A small image flow-matching model, trained from scratch.
Model: 32-pixel images, arch uvit, moe top_k, num experts 4, patch size [4, 4], layers 8, width 320.
Data: trained on photos of plants, animals and fungi (iNaturalist), 38949 training examples, 131.1 epochs.
Rows from block 5, named by matrix and row number. Each number is 128 + 24 x the weight over its row's rms, rounded and kept within 0 to 255. All counts start at 0. After the name is the row's rms in percent of the matrix's.
# fc1: shared expert up (model.blocks.5.mlp.shared.fc1.weight, 640x320), inputs 0-106
fc1.452 106 [123  97 141 139 153 109 129 149 108  97 118 125 118 150  96 123  96 120 174 117 180 110 105 135 127 153 148 158 149  98 136 113 154 138 110 132 124 111 104 112  75 169 144 129 106 154 106 130 132  96 169 137 154 139 123 132 113 120 132 176 110 163 121 116  89 115  92 156 143 135 129  95 167 118 106 137 147 130 121  87 129 111  98 122 156 103 101  96 155 123 109 106 167 136 114 151 114 156 118  99  97 135 149 130 107 118 122]
fc1.453 109 [128 124 138 107 114 141 147 151 165 152 151 127  92 132 119 131 120 132 169 140 125 138 105 163 140  92 173  94 122 103 136 120 135 103 145 143 155  87 150 121  70 144 145 191 115 100 127 113 101 124 115 139 112 149 157 132 154 142 135  91  86  88 139 143 112 156 126 151 117 150 134 147 100 120  98 100 144 139 113  72 125 117 105 131 167 133 112 148 143 128 144 133  69 127 116  96 104  89 140 139 100  92 157 164 124 144 141]
fc1.454 110 [ 82 130  74 119 136 166 140 125 120 132  97 128 118 105 129 135 166 165  92 152  69 137 106 137 116 146 125  99  97 113 115 162 121  94 148 150 119 157 126 143 134  76 135 103 116 108 154 191  87 102 141 100 142 149 133 130 155 123 183 131 153  81 160 124 135  94 155 118 138 144  93 137 144 138 149 151  98 117 128 142 114 118 120 109  99  91 144 129 139 129 153 103 143 138 161 103 187 139 132 137 138 171 144 120 135  90 125]
fc1.455 099 [161  92 166 141 145 210 124 120 116 128 168 113 102 129 163 112 123 142 113 126 161 112  88 135 119 141 114 123 100 123 138 119 147 137 169 173 148 123 107 138 127 137 137 163 136 117 146 119 101 148 153 126 148 101 152  96 151 139 161 137 150 115 136 134 142 117 115 147 139 165 144 201 106 106 142 112 100 101 128 145 160 121 143 150 108 139 119 162  86 154  73 140 142 133  97  63 163 118 129 118 159 175 133 111 104 109 139]
fc1.456 103 [132 112 111 145 100  97 118 136 139 152 131 139  90 103 131 147 123 108 146 125 151 142 148 121 124 100 107 122 112  62 122 158 119 120 154 146  96 172 138 120 111 135  81 115 149 140 123 110 136 146 114 151 130 131 169 115  99 135 142 106 141 163 139  59 146 169 114 134 136 119 101 145 133 139 119 121  77 126 102 106 123 146  89 128 146 105 135 132 121 154 156 138 156 135 133 158  98 151  95 130 116  77 171 109 114 103 124]
fc1.457 103 [ 74 141 140 146 128 147  99 109 187 108  95 146 115 116 100 117  64 115  99 130 104 153 131 139 187 124 144 141 141 120 118  99 102 105 145 118 130 170 179 106 156 134 128 141 120 153 119 136 109  91 126  94 124 156 130 133 118 134 113 137 129 124 144 120 163 138 139 106 132 123 113  97  87 115 144  92 110 130 123 131  96 150 127 137 121 141 101 159 129 140 127 138 126  92 144 133 128 156 148 148 111  78 109 113 163  97 176]
fc1.458 085 [133 131 140 129 132  95 121 141 144 165 167 104 141 105 106 131 156 113  92 136 156 106 149 156 117 150  94 158  94 106 121 128 115 127 163 134 118 123 149 168 119 139 109 132  89 173 118  97 135 149 184  94 124 165 123 146 116 113 154 125  90 154 118 171 126 114 137 134 146  94 117 139 153 176 135 174 143 112 139 130 151 127  96 128 103 116 159 125 112  91 167  99 125 173 129 118 116 126 168  93 118 125 118 152 135  93  96]
fc1.459 101 [ 97 130 116 155 130 177 127  93 145  94 104 142 151 106 100 151  82 108 112 119 160 108 150 131 162 107  70  84 127 117 135 135 148 113 140 135 130 121 145 152 148 133 118 104  87 175 127  99 136 111 168 122 131 124 140 106  98 150 117 148 143 136 129 163 139 127 149 141 136 131 103  80  99 141 128 150 148  87 125 106 151 134 168 133  84 135  95 136 148 104 104 139 137 146 150 147 147 109 125 138 121  98 102  82 170  86 116]
fc1.460 114 [130 165 114 122 123 128  90 133 105  74 113 154 125 140 139 160 135 110 154 143 164 138 167 131 144 123 110 136  96 129  91 150 123 141 149 101 111 131 132 126 118 105 100 183 140 140 124 157 161 135 147 157 143  93 135 136  89 128 162 126 135 106 131 126  80 148 105 118 100 137 141 143  86 105 110  90 126 160 165 122 137 182 142 139 118 125 124 113 135 117 112 117 121 136 118 157 122 137 135 136 107 156 144 192 157 128 147]
fc1.461 091 [108 130 180  79 106 188 108 133 144 162 116 133 151 132 126 128 128 116 100  92 114 155  99 119 125 145 121 116 159  89 139 107 102 132 114 114 118 125 155 127 130 135 148 143  96  91 115 110 103 136 157  98 111 101 124  99 141 123 105 121 160 146 142 142 110  73 132 106 143 103 173 168 139 133 154 163 107 141 161 121 125 107 137 154 115 130 144 150  87 101 145 134 151  86 130 157 145  87 145 135 149 120 165 134 137 149 152]
fc1.462 089 [147 106 157 111 130 119 164 156 141 130 155 109 130  83 133 150 104 128 155 149  99 104 119 135 125 124 135 112 162 177 161 113 112 122 129 152 170 157 147 118 102 117 157 126 135 150 103 126 129 110 105 112  64 130 144 159 123 145 131  97  96 116 123 149 107  98 139 141  82 113 126 101  98 119  97 134 187 148 130 123 178 128 113 135 104 135  77 116 127 127 139 123 154 140 163 120 119 138 121 162 124 116 120 117 166 153  96]
fc1.463 096 [ 82 127 146 131 148 125 102 149 140  72 110 118 165 165 121 111 138 145 114 136 146 112 160  81  81 106 118 132 112 168 163 128 106 111 128 119 131 142 154 142 109 147 127 124 147 106 126 144 140 137 120 169 153  81  97 153 122 127 166 165 132 154 147  62 146 112 135 157 109 110 137 144 106 154 134  93  97 123 168 162 115 121  98 165 125 144 147 123 119 143 157 115 112 136 135 104 144 123 112 103 183  94 161  70 110 152  91]
fc1.464 105 [136 136 129 111 128 135 132 105 146 125 110 109 144 161 108 150 174 125 127 119 103 108  81 175 139 127 162 107 115 153 143 138 116 143 138 143 144 147 147 123 190 179 134 118 124 115 137 118 135 137  88 121  97 145 110 114 136 107 149 171 143 132 100 110 144  93 109 119 151 115 110 123 149 156 150  71 117 115  84 132 146 107 122 106 157 128 116 144 124 137 174 146 135 124 105 117 116 126 154  94 107 124 159  97 142  79 102]
fc1.465 107 [126 103 146 146 160 135 129 122 148 103 112 124 146 104 119 152  97 139 125 144 146 119 112 107 126 160  92 138 103  97 134  82  57 167 153 119 124 124 166 145 138 144 156 132 176 164 150 142  71 146 147 126 164 132 105 110 107 150 102 149 151 142 115 128 135  89 145 112 129 142  97 122 122 111 152 128 122  76 116 127 102 142 145 146 118 131 136 117 112 145 124 111 154 113 111 142 116 104 133 168 140 108 142 158 140 151 119]
fc1.466 090 [117  98 121 105 151 138 131 120 101 104 145 148 106 131 122 175 125 176 152 146 134 104 145 115 104 118 134 113 129 120  88 117 121 120  92 130 138  81 145  98  90 142 118 137 104 107 153 159 138 150 119 105 162 169 169 138  66 145 117 128 138 182 169 134  95 138 111 100 118 139 130 136  84 142  97 124 162  92 181 127  98 122 154 156 184  98 141 140 119 124 123 133 134 153  94 154 117 135  96 133 143 129 138  99 133 157  90]
fc1.467 100 [129 101 140 135 107 178 139 169  92 148 107  95  98  97 155 183 135 192 169 133 120 154 117 129 137  87 149  84 111 133 131 173  79  96 103 124 145 139 123 164 126 165 142 168 126 168 115 121 136 162 125 126 136 116 111 148 148 111 110 170 107 119 146 142 171 133 130 171  93 125 130  97  86 128 113 116  92 125 124 109 123 118 119 145 146 158 129 135 156 112 127 130 148  96 104 108 116  93 126  93 132 174 140 166 134 142 107]
fc1.468 092 [138 147 135  82 158  90 129 121 115  91 163 129 144 136 118 149 179 185 108 122 136 147 136 159 110  82 115 115 117 150 103 110 113 140 130 153 139 101 106 148  91 126 133  90 117 141 181 139 104 173 119  93 174 106 161 124 144 105 140 123 127 110 156 153 161 100 142 137 110 152 118 127 174 119  96 114 121 104 140 137 119 127 133 134 101 118 114 106 103 132 126 152  87 115 122 143 131 137 114 107 136  96 145 143 113 144  89]
fc1.469 094 [102  83 133  70 132 124 127 111 121 106 117 132 129 115  96 105 135 156 141 117 166 163 151 138  70 112 162 147 140 103 122 123 143 178 105 141 108 136 114 165 164 144 116 171  94 101 114 116 115 156 114 139 162 109 119  86 133 132 197 157 141 114 125 139 145 104 135 117 121 150 137 107 130 159 149 108 133 131 152 134 143 154 143  99 134 132 102 137 140 157 161 125 131 110 137 146 146 151 149 123 140 108 109 108 106 130 106]
fc1.470 110 [101 126 113 155 104 122  76 108  83 127 101 160 125  96 120 140 153 123 159 100 122 152 116 125 139 136 129  97 104 107 113 101 146 114 132 153  94 120 176 124 139 105  94  96 115 148 136 116 112 128 150 102 110 140  92 152 117 127 146 127 137 114 121 123 152 103 105 129 118 162 104 114 153 117 166 118  90  98 142 124 110 163 173 107 103 116  98  88 133 158 110 124 143 154 144 116  81  91  92 127 127 140 144 160 128 136 125]
fc1.471 120 [101 128 141 133 122  88  88 121 112 142 112 110 147 124 136 154 133 119 120 103 127 143  86 124 152 167 128 139 115 133 171 142  83 128  90 119 146 146 126 150  97 117 167 118  83 132 103 111 101 163 131 170 129 116 168 134 129 111 145 130 138 100 169 143 153 149 147 116 164 142  96 152 106 106 139  99 147 148 159 156 111 122 166 106 124 132 145 142 132 158 106 152 130 110 117  79 138 163 136 108 116 130 153 151  99 136 164]
fc1.472 102 [124 134 138 118 123 110  84 156 114 138 119 144 144 122 120  90 119 158 125 104  95 115 101 101 119 176 147 145 146 171 105 114 128 121 110 145 139  78 135 163 126 128 138 135  97 127 137 129 128 105 128  98 109 164 177 121 102  85 122  90  93 119 119 140 145 136 132 118 141 209 100 134 149 120 129 122 114 130 117 109 124 155 103 157 139 143 109 105 122 152 119 121 124 136 135  79 102 115 129 159 132  96 147  88 169 106 114]
fc1.473 094 [104 186 127 143  77 142 141 160 173 100 155 126 143 143  96  94  83  89  90 113 129 116 133 141 136 118  97 133 123 139 166 186 120 123 170 129 131 101 133 125 132 137 139 127 111 160 145  64 108 130 150 132 127 139 138 126 121 131 122 132 155 101  73 140 135 152 131 164 128 149 136 116 132 148 144 167 112  87 125 105 190 107 108 138 133 126  91 113 146 128 118 127 155 183 160 138 117  72 156 165 104 142 120 110 152 131 130]
fc1.474 094 [126 131 119 127 153 122 113 114 112 124 101 108 140 144 149  94 147 117 177 136 138 138 123 143 124 133  99 138 107 120  75 151 145 138 142 128 152 104 146 128 150 116 155 157 112  90 130 128 111 119 148  96 112 129 101 132 153 118 117 114 101 134 125 162 155 102 101 148 122 134 130 127  90 132 132 108 159 165 148 141 118 137 107 114 144 121 153 139 115 122 129 135 114 136 147 119 122 158 154 101 155 126 143 135 137 129 142]
fc1.475 105 [135 141 146 154 144  88 189 142 125 144 129 137 140 161 138 169 114  98 153  94 146 134  85 130 180 131 158  89 143 123 115 142 114 127  99 128 121 116 159 111 158  86 150 115 123 128 185 144  93 135 108 137  88 120 140  92 134 158 128 109 137 139 124 129 146 137 167  99 127 144 129 133 144 152 189 141 113 128 142 134  79 127 134 102 152 122  97 119 108  89  68 142 157 131 115 121 137 111 104 139 119 145 130 109 113 130 125]
fc1.476 099 [110 100 160 120 101 125 136 179 122  81 110 123 132 171 167  95 115  97 129 116 115 131 105 140 111  94 131 133 124 121  99 126 110 133 123  99 132  98 137 131 149 145  98 144 112 150 117 113 192 131 132 136 123 157 159 145 139 125 141 139 150 126 115 122 121 110 143 175 151 109 107 122  84 156 133 142 112 113 128  95 107 121 148 101 130 126 107 122 137 111 157 135 140 168 182 111 163 132 128 130 165 162 112 121 117 202 137]
fc1.477 099 [166 139 167 114 133 116 145 161 170 119 102 175 153 128 100 146 117 172 108  96 132 151 131 167  84  61 120 141 143 182 172 123 165  95 141 135  67 123 123 162 135  95 146 103 101 189 140 163 119 121 110 111 139  96 121  95  95 109  96 119 167 118 128 127 117 112 128 126 155 114 149 127 120 120  97 123  96 155 127 134 140 149 135 111 116 105 122 128 129 155 113 139  92 124 140 117 135 126 126 155 133 144 104 135 124 132 125]
fc1.478 097 [149 122 144 106 142 115 146  85 105 133 133 117  87 136 144 151 156 121 114 153 139 113 141 122 127 132 172 150 158 116 100 107 115 155 148 131 110 119 164 109 152 154  78  88 131  91  89  89 145 134 118 124 133 101 121 123 127 162 142 144  71 136  80  89 114 138 111 155  98 176 157  76 131 145  83 129 148 153 124 134 144  83 103  81 126 155 134 162 170  77 147  87 134 136 106 130 134 134 118 105 125 120 153 131 104 149  98]
fc1.479 086 [164 120 110 114 145 140 142 109 144  89 126 158 144 111 149 185 132  60 139 143 112 107 146 144 128 101 121 111 131 148 126 100  88  83 107  92 126 153 143 100  99 116 120 107 135 145 128 158 170 100  98 112 147  77 151 102 127 125 112  68 176 153 140 143 130 164 134 109 118 144 108 166 108 146 166 120 144 161 134 145 127  87 149 159 133 143 126 130 120 146 132 112 169 112 128 111 133 138 120  97 129 129 168  90 127 132 131]
fc1.480 107 [132 127 106 105  79  92 106 117 129 100 135 159 153 127 145 143 151 179 121 137 129 150 161 100 126 109 134 102 166 154 150 128 147 170 185 161 133 151 133  89 145  98 123 176  85 124  80 166 145 120  97 101 158 132 125 162 133  85 148 169 103 102 126 113 119 104 129 163 161 152 151 102 147 111 122 119 132 149 165 109 120 142 155 168 104 102 132 150 132 122 128 127 119 122 124 145  99 125 164 163  76 161 145 133 127 139 119]
fc1.481 089 [108 103 108 108 125 105 165 104 131 118 134 139 107 126 160 112 134 137 122 114 133 111 124 101  92 161 138 143 122 151 139 104 135 151 145 111 128 138 108 178 116 140 167 114  86 103 122 143 109 106 182 140 115  94 167 164 156 120 145 107 148 153 106 131 138 134 171 110  91 156 124  99 139 153 167 159 135  99 121 117  88  94 130 141 102 125 123 125 109 128 136 129 159 105 122 126 135  64 119 146 132 113 121 134 109 139 101]
fc1.482 093 [ 95  99 138 171 138 120  60 117 124 154 115  92 135 147 141 123 124 138  98 112 116  86 148 153 133 157 124 113 129 204 103 116 107  79 107 128 141 110  77 117 143 112 106 101 144 127 173 141 135 132 115 119 155 132 154 161 112 149 127 132  88 100 106 152 161 212 123 100  99 136 111  82 101 166  87 120 111 134 103 114 138 127 108 133 168 125 126 142 140 194 133 129 161  91 168 125 123 174 133 144 181 130 107 138 149 134 145]
fc1.483 092 [154 140 134 116 115 149 115 155 127 159 161 143 133 150 103 157 116 130 160 121 143 113 153 133 121 133 155 131 128 154 160 105 118 120 100 125 136 106 146  98 131 140  94 125 143 199 141 139 162 140 108 100 142 127 102  90 134 108 116 150 135 104 119 130 135 166 145 142 172 129 143 123 107 138 137  73 118 107 152 117 130 113  85 133 131 142 149 132 120 163 123 114 164  85 146  90  86  96 155 146 124 101 107 128 102 116 109]
fc1.484 096 [145 153 119 116 119 144 116 117 130 130  87  67  92 115 121 179 146 126 165 129 106 108 114 136 123 117 116  94  95 151 127 155 120  92 141 199 137 138 180 120 142 147 173 146 138 141 135 132 141 177  97 102 108 143 110 144 133 167 100 160 125 131  93  95 117 139 149 117 101  80 179 106 161 134 118 129 112 124 147 133 127 144 111 115 134 119 133 144 153 152 119 143 139 134 117 107 137 174 122 163 113 102 123  88 121 164 107]
fc1.485 100 [122 118  89 105 141 135 106  98  92  89 172 162 156 103 121 181 103 141 134 120 127 121 132 104 107 127 166 167 153 138 141 121 123 127 112 145 128 123 112 171 167  94  94 155  71 162 111 132 167 120 111 108 130 135 148 150 179 128 162 126  94 134 151 131 143 161 142 178 123  49 141 124 157 144 114 152 117  92 137 124 160 158 171 111 132  74 116 154 159 151 103 167 111 101 136 129 159 148 113 161  99 154 100 161 125 146  98]
fc1.486 096 [153 103  85 120 136 137 159  68 103 156 176 139 128  88 141 114 197 144 125 141 108 157 136 103 135 116 131 178 138 111 133 117 113 182 101 125 120  66 114 105 143  89 150 136 135 111 183  99 120 110 132 133 147 122 178 120 107 150 152 108  47 102 139 115 135 122 122 139 116 101 131 160 145 127 129 156 159 126 131 111 122 156 136 147 109 111 120  87 132 117 142 138 123 136 120 159 111 123  96 126 128 170 116 164 120 101 125]
fc1.487 090 [103 114 186 130 125 120 128 108 130 121 142 163  66 126 152 129 166 108 108 104  89  89 107 112 148 139 161 142 122 118 133 125 124 117 113 149 183 120 145 143 145 103 106 104  89 154 142 122 155 125 119 120 137  89 107 112  85  90 112 115 134  97 113 109 142 149 109 185 146 138 114 130 129 125 124 147 160 148 113 122 109 122 143 133 115 100 121 106 108 158 159  98  79 134 120 161 104  78 135  92 135  88 159 119 114  87 105]
fc1.488 099 [120 166 152 122  94 173 124 122 168 115 109 125  74 137 117 148 137  94 169 146 102 128 143  93 144 106 115 114 149 128 142 120 157  99 115 165 144 144  75 101 127 124 110 109 150 134 144  87 151 130 143 114 142 137 185 117 117 100 129 136 122 127  97 124 112 128 152 101 109 129 114 104 109 185 131 114  83 116 126 131  84  98 127 105  84 109  88 166 123 149 147 147 153  93  93 170 108 144 154 127 161 119 153 126 116 115 110]
fc1.489 093 [149  79 120 125 165 154  96 133 138 125 129 119  98 137 139 115 125 162 117 116 104  89 143 122  62 119 122 139 138 115 147 137 114 154  93 113 146 134 142 137 109 166 142 121 171 112 154 105 127 158 160 136 118 109 112 146 108 129 109 124 133 117 129 144 137 112 143 141 139 156 103 149 131 148 129 167  83 139  88 139 112 157 117 137 114  74 138 143 100 131 121 135 172  94 125 137 151 134 108 108 149 109 114  99 118 116 163]
fc1.490 103 [125 138 120 108 123 136 129 121 176 104 136 102 126 132 130  95 153 140 117 146 108 111 117 131 139 164 137 147 144 121 179 144 128 128 181 148 134 139 140 133 141 121 124  88 128 139 152  94  82 107 124  92  99 160  66 168 132 132 102 109 108 116 136 137 164  75 134 114 151 114 128 148 144 139 129 113 116 114 118  94 125 117 123 151 112 123 163 155 166 109 124 157 163 133 128 134 112  80 136 161 130 143 117  91 126 135 132]
fc1.491 095 [165 102 106 136 145 110 127  88 135 122 102 127 125 113  81  74 131 100 138 157 142 110 130 156 152 131 141 149 148 124 140 118 120 138 180  90 126 131 157  68 146 106 142 132  88 172 130 129 111 149 105 154  87 102 110 133 112 165 183 115  90 129 141 128 151 102  98 123 137 129 101 132 137 108 157 110 161 107 120 138 134 127 141 116 131 131 143 153 128 140 135 111 134 119 123 135 101 141 148 117 112 158 123 120 126 103 147]
fc1.492 096 [ 98 123 135 105 153 118 132 150  88  84  67  92  98 109 151 113 112 135 133 140 143 114 150 118 148 127 131 149 141 123 135 134 121 100 151 121 143 128 131  97 112 150 109 112 102  74 108 147 137 144 115 118 108 109 166 142 141 117 134 119 126 140 103 132 156 139 134 139 186 130 121 141 117  97  90 153 166 141 147 148 109  98 101 112  88 148 119 122 114  73 104  99 130 122 122 177 151 143 151 113 152 123 130 148 113 137 142]
fc1.493 117 [ 91 161 128 125 133  77 122 149 119 115  96 117 149 117 111 116 120  97 158 115  98 104  84 140 110 118 138 117 144 120 118 101 112 118 158  93 129 146  97  90 192 127 160 134 159 120 167 108 137  91 109 201 126 111 133 146 166 164 106 150 136 118 112  96 154 154 139 126 104 118 122 177  75 137 117 149 118 121 114 104 104 149 152 102  78  87 142 131 113 126 158 124  99 133 141 139 171  68 104 129 129 132 155 123 124 121  86]
fc1.494 111 [145 145 121 162 114 133 120 142 129 153 175 108 129 138 111 109 116 135 139 158 101 128 158 114 100  97 131 129 134  76 161 152 135 141 140 132  67 109 127 109 136 127 157 152 123  69 105 128 161 164 139 137 136  91 134 149 134 170 120 160  73 158 117 129 134 130 106 172 135 101 106 113 114 120 150 141 115 120  96 163 145 144 145 127 103 109 102 156 125 110 137 167 132 121 173 128 170 107 119 141 141 134 103 169 150 178 143]
fc1.495 099 [133 135  98 123 116 135 118 164 138 129 140 127 153 157 112 144  88 109 119 136 146 156 146 126 138 149 103 138 183 140 132 115 112 141 108 106 151 118 151 146 119 153 112  98 114 115 139 154 136  98 129 143 110 135 128 120 168 138 143 119 151 102 123  71 128 117  95 148 146 137 122 165 117 131  88 105 101 123 105 135 119 152 128 111  74 136 140 117 122 149 111 125  92 119 125 122 170 118 120 106 109  63  68 109 102 110 122]
fc1.496 119 [158 115 163 122 134 145 140 121  85 161 129 152 143 105 124  88 106 119 139 139 146 137 128 105 171 135 149 129 149 151 137 132 111 161 151  96 118 148 107 130 121 179 135 116 124 123 109 135 111 127 157 114 150 121 179  86 127 126 155 139 170 141 159 180 163 131 139 130 124 143 119 179 119 126 149 104 110 105 101 106 157  93 116 130 122 139 116 134 104 160 121 109 116 121 153  92 114 129 119 128 115 140 155 167 143  82 126]
fc1.497 106 [107 115  82 155 158 147 104 110  95 114 148  93 105  95 106 134 129 123 133  59 100 152 132 134 114 130 104 106 130 148 130 179 167 120 113 135 120 127 159 132  95 167 118  83  91  85 176 134 135 122 112 142 112  62 148  80 115 153 145 130 122 114 121 154  97  96 114 132 119 132 123  95  88 148 106 165 120  89 115 155 122 139 163 132 147 147 103 108 123  75 104 125  97 128 175 112 150  85 125 100 125 141 100 123 164 133  88]
fc1.498 108 [162 114 122 159 109 127 133 139 105 137  98 132 148 152 155 147 131 132  99 128 122 152  77  99  95 138 128 106 134 105 144 176 167 126 115  95 130 186 165 151 144 122 135 138 101 100 127 103 129 116 143  82 134 131 103 146 110 162 117 103 128 125 159 112 114 181 146 127  78 107 133 137 119 127 136 131 112 125 114 106 103 108 114  79 120 150 152 161  81 169  97  93 121 112 130 152 120 170 154 116 178 144 125 137 128 127  76]
fc1.499 083 [122 121 137 102  87 157 124 137 125 106 169 173 110 127 148 135  85 132 128 117 120 138 135 140 110 105 114 140 138  81  81 149 141 130 115 168 106 111 145 135 111 113 142 145 149 121 119 124  82 101 125 143 163  90 126 155 149  86 137 106 111 130 110 166 129 157 153 141  97 108 115 177 149 117  95 126 158 141 161 122 137 171 131 150 132 144 124 120 100 127 109 122 148  98 111 150  96 125 101 156 146  83 147 136 130 100 134]
fc1.500 089 [146 138 107  53 131 152 109 107 150 142 119 126 141 123 135 114 126  89  98  79 149  87 101 158 146 114 157 157 154 102 123 140 133 129 110 100  66 149 135 145 100 100 126  58  85 101 110 119 167 126 103 146 101 133 111 113 143 152 175  81 127 153 105 131 129 149 155 103 147 113 108 130 124 157 109 114 103  99 152 125 127 131 115 120 147 158 116 178 121 145 158 108 139 117 120 102 111 132 186 144 118  83 173  78 117 132  96]
fc1.501 108 [100 134 116 169  84 126  95 156 157 150 149 116 203 134 124 154 130  87 102 127 143 154 140 123 128 112 119 127 127 102 141 138 134 121 189 149 137 128 105 110 102 140 120 147 165 176 144 123 119 117 146  62 124 144 118 110  95 147 164 125 143 134 120 116 141 140 161 115 130 140 125 141 149 109 102 130 115 139  97 119 181 133 138 133  97 131 148 150 125 126 161 149 160  84 117 100 162  95 138 112 149 150 132 142 133 101 115]
fc1.502 088 [161 113 135  84 118 176 117  99 133 147 149 146 157 171 123 113 149 111 158 148 133 115  94 133 140 149  86 126 120 143 125  99 127 142 119 101 148  61 130  99 161 188 124  82 127 155 114 136 145 123 103 118 137 125  95 142  95 133 150 142 128 135 105 114 113 157 135 118 111 118 151 182  95 131 151 140 145 123  90 134 128 118  71  66 133 112 147 177  96 123 154 125 124 160 147 139 160 126  93 141 168 162 116 143 124 148 174]
fc1.503 110 [174 152 145 135 110 133 111 122 107 118 170 138 114 121 150 148 149 120 102 158 131 115 119 142 117 127  88 131 108 100 127 163 159 106 150 187 114 114 128  95 139 127 157 152 144 142 138 141 121 156 108  97 113 140 126 108 101 107 145 163 144 146 134 138 119 143 104 179 117 149 126 180 131 135 124 107 104 130 117 140 170 128 112 141 146 120 112 148  96 134 108 110 140  98 104  91 161 134 102 129 161 172 142  51 152 127  78]
fc1.504 101 [107 141 130 139 132 136 143 148 153 142 111 154 118 111  65 164 130 140  70 102 122  88 156 133 148 128  89 159 132  53 142 101 126 138 158 126 137 144 150 165 137 170  78 130 151 122 141 152 126 138  96 134 109 131 132 103 130 121 101 107 144 137 118 120 137 149 135  75 112 141 163 160 146 133 114 115 142 107 123 136 149 135 116  85 150 108 144 116 111 182 156 131 100 107 125 140  95 109 104 154 127 137 153 111  63 132 126]
fc1.505 090 [138  91 157 142 142 113 119 113 114 138 118 107  91 132 137  94 134 150 128 112 122 143 143 122 139 128  99  93 100 116 129 110  94 132  77 116 128  62 163 134 108 131 119 144 162 128 143 130 119 108 118 128 106 103 120 154 150 164  98 149 147 114 104 118 113  89 136 142 114 116 129 154 115 134 110 128 151  93 182 158 133  80  98 128 159 135 131 138 138 154 121 135 109 114 165 135 158 134 113 129 157 138  88 120 142  99 130]
fc1.506 089 [144 130 113 187 120 111 125 126 116  80 156 150 129 150  86 132 139 153 106 132 127 137 160 158 115 150 147  87  93 114 177 142 146 126 125 134 147 153  98  97  89 122  83 122 169  92 123 113  88 119  80 146 140  90 154 144 117 130 120 173 116 118 140 150 130 161 179 152 116 127 140 117  93 120 139 122 132 119 123 130 122  95  88 106 129 128 144  95 107 123 116 109 101 146  93 138 111 161  91 123  79 164 137 112 134 115 124]
fc1.507 105 [161 131 136 147 147  93  69 160 106 141 126 105 122 127 103 174 115 135 132 123 126 155 131 139 170 112 128 121 110 125 150 144 113 144 120 141 104 131 110 115 146 104 111 117 146 137 127 134 132 130 121 148 101 124 118 165 114 149  76  88 132 130  87 134 133 176 143 105 120 135  99 137 145 112 117 134 117 144  95  95 137 131 107 102 121 139 144 151 123 160 138 122 159 161 128 120 124 111 104 138 156 148 151 144 113 114 147]
fc1.508 096 [ 95 135 146 121  84  93  88 114 121 156 100 156  93 140 126 127 156 107 162 152 106 126 122 135 144 137 156 153 192 127 122 119 141 140 177 127 115 125 143 109  69 139  98  99 139 126 139 123  90 107 136 110 154 142 105 144 101 164  89 109 169  99 137 144 131 150 107 120  84 140 164 134 117 168 126 150 132 123 107 108 135 143 137 105 132 109 121 120 129 171 166  98 118 133 162 114 114 122 116  95 160 144 155  87 138 195 111]
fc1.509 087 [140  94 140 155  95 119 123 122 141 176 137 199 116 146 117 109  97  96 108 114  61 111 145 132 117 129 179  87 161 162 136  91 156 134 137 119 155 118 148 141 108  97 118 133  73 144 170  92  76 117 117 163 122 145 160 112 134 158 132 112 125 150 154  95 108 159 163  92 140 135  98 146 121 147 132 135 101 147 127 123 155  79 114 147 124 111 140 138 156 161 145 106 134 132 112 126 108 125 116 143  93 141 124 128 136  83  48]
fc1.510 092 [150 107 125 157 116 129 116 140 146 125 102 144 119 144 145  86 130 138 103 113 132 134 183 120 127  91 132 157 200 135 155  83 162 102 119  87 127  94 151 120 151 166 106 116 121 137 141 122 110  57 102  99 155  82 132 120 128 116 126 137 149 132 104 156 135 153 125 131 156 152  59 137  81 127 129 136 112 106 134 116 163 133 126 124  89 105 135 109 158  74 104 138 143  99 126 143 110 112 136 126 128 142 163 105 111 153 136]
fc1.511 082 [115 130 171 138 156 154 124 142 191 122 120  95 152  62 113  77 105 118 126 117  97 128 126 138 107 145 147 153 128 137 136 132 125 116 153 106 154 106 128 157 113 109 148 114 125 128 132 120 112 196 129 153 111  93 167 139  95 147 156 114 118 113 111 112 199 127 147 169 135  94 110 147 146 117 117 121 115  92 172 145 145 113 108 117  69 142 131 162 123 127 101 177 126 117 105 170 115 145 111 133 140 144 118 122 117 141  86]
fc1.512 113 [136 147 139  94 140 114 118 156 130 139 183  77 104  82 119 136 138 123 147  89 160 139 122 142  99 117 149  92 125 146 137 135  98 128 129 138 108 145 116  97 112 134 121  98 132  95 100 137 205 124 165  96 142 119 151 119 148 155 137 127 106  92  87 101 119 130 119 130 168 135  97 143 114 124 187 141 139 125 131 130 128 131 154 148 129 112 125 151 141 180 127 127 103 101  98  81  95 110 179  99 124  68 100 107 148 100 118]
fc1.513 087 [166 127 157 171 146 152  92 152 136 114 146 134 133 117  85 137 107 126 149 127 142 130  88 170 125 185 159 153 121 169  91 145  87 115 179 119 108 120 103 146 142 123 138 104 102 114 100  91 166 169 153 142 105  93 105 115 131 113 151 153 118 132 130 139  81 148 132 149  84  89 116 139 105  99 175 101 125 115 192 145 136 146 104  66 121 170 105 180 108 144 116 141 144 110 114 117 117 144 119  99 139 117 184 102 143 154  97]
fc1.514 116 [ 89 120 125 132 111 117 157  89 129  93  87 116 128 176 100 111 132 177 136 155  95 123 159 116 131 104 161 103 129 123 130 120  85  85 103 155 132 154 132 206  92 158 177 112 112 126 126 158 137 101 140 113 173 156 135 124 105 131 114 129 139 134 144 136 141 124 138 126 141  90  93 129 116  78 109 165 136 156 114 115 139  90 112 138 147 132 153 110 100 150 138 106 151 162 113 105 145  93  94 109 134 143 144 148 137 119  95]
fc1.515 100 [160 146  79 114 143 126 146 141 158 116 154  98 117 120 134  95 144 112 155 134 135 113 100 114 139 149 147 109 114 122 138 106 135 135 123 148 130 162 145  86  84 125 125 101 135 114 133 159  79 141 119 102 110 117 123 131  95 115 114 172 138 180 175 138 103 124 147 101  94 115 118  85 103 157 124 169 130 103 108 133 149  95 116  97 110 146 156 130 106 132 137 150 118 139 113 116 121 143 129 125  86 114 128 119 125 116 135]
fc1.516 092 [137 144 155 144 138 131 133  72 144 118  86 146 149  97 167 113 127 142 107  65 110  99 133 137 116 122 121 153 126 142  90 121 146 134 114 126 105 117 123 155 111 130 150  97 129  94 118 114 133 151 112 150 153 142 134 148 142 149 119 146 106 150 136 133 172 108 148 164 112 135 131 136 107 117 148 161 117 150 121 122 114 154 136  99 175 137 124 138 152 118 119  74  88 112 123 122 124 164 158 118  89  89 143 108 128 108 112]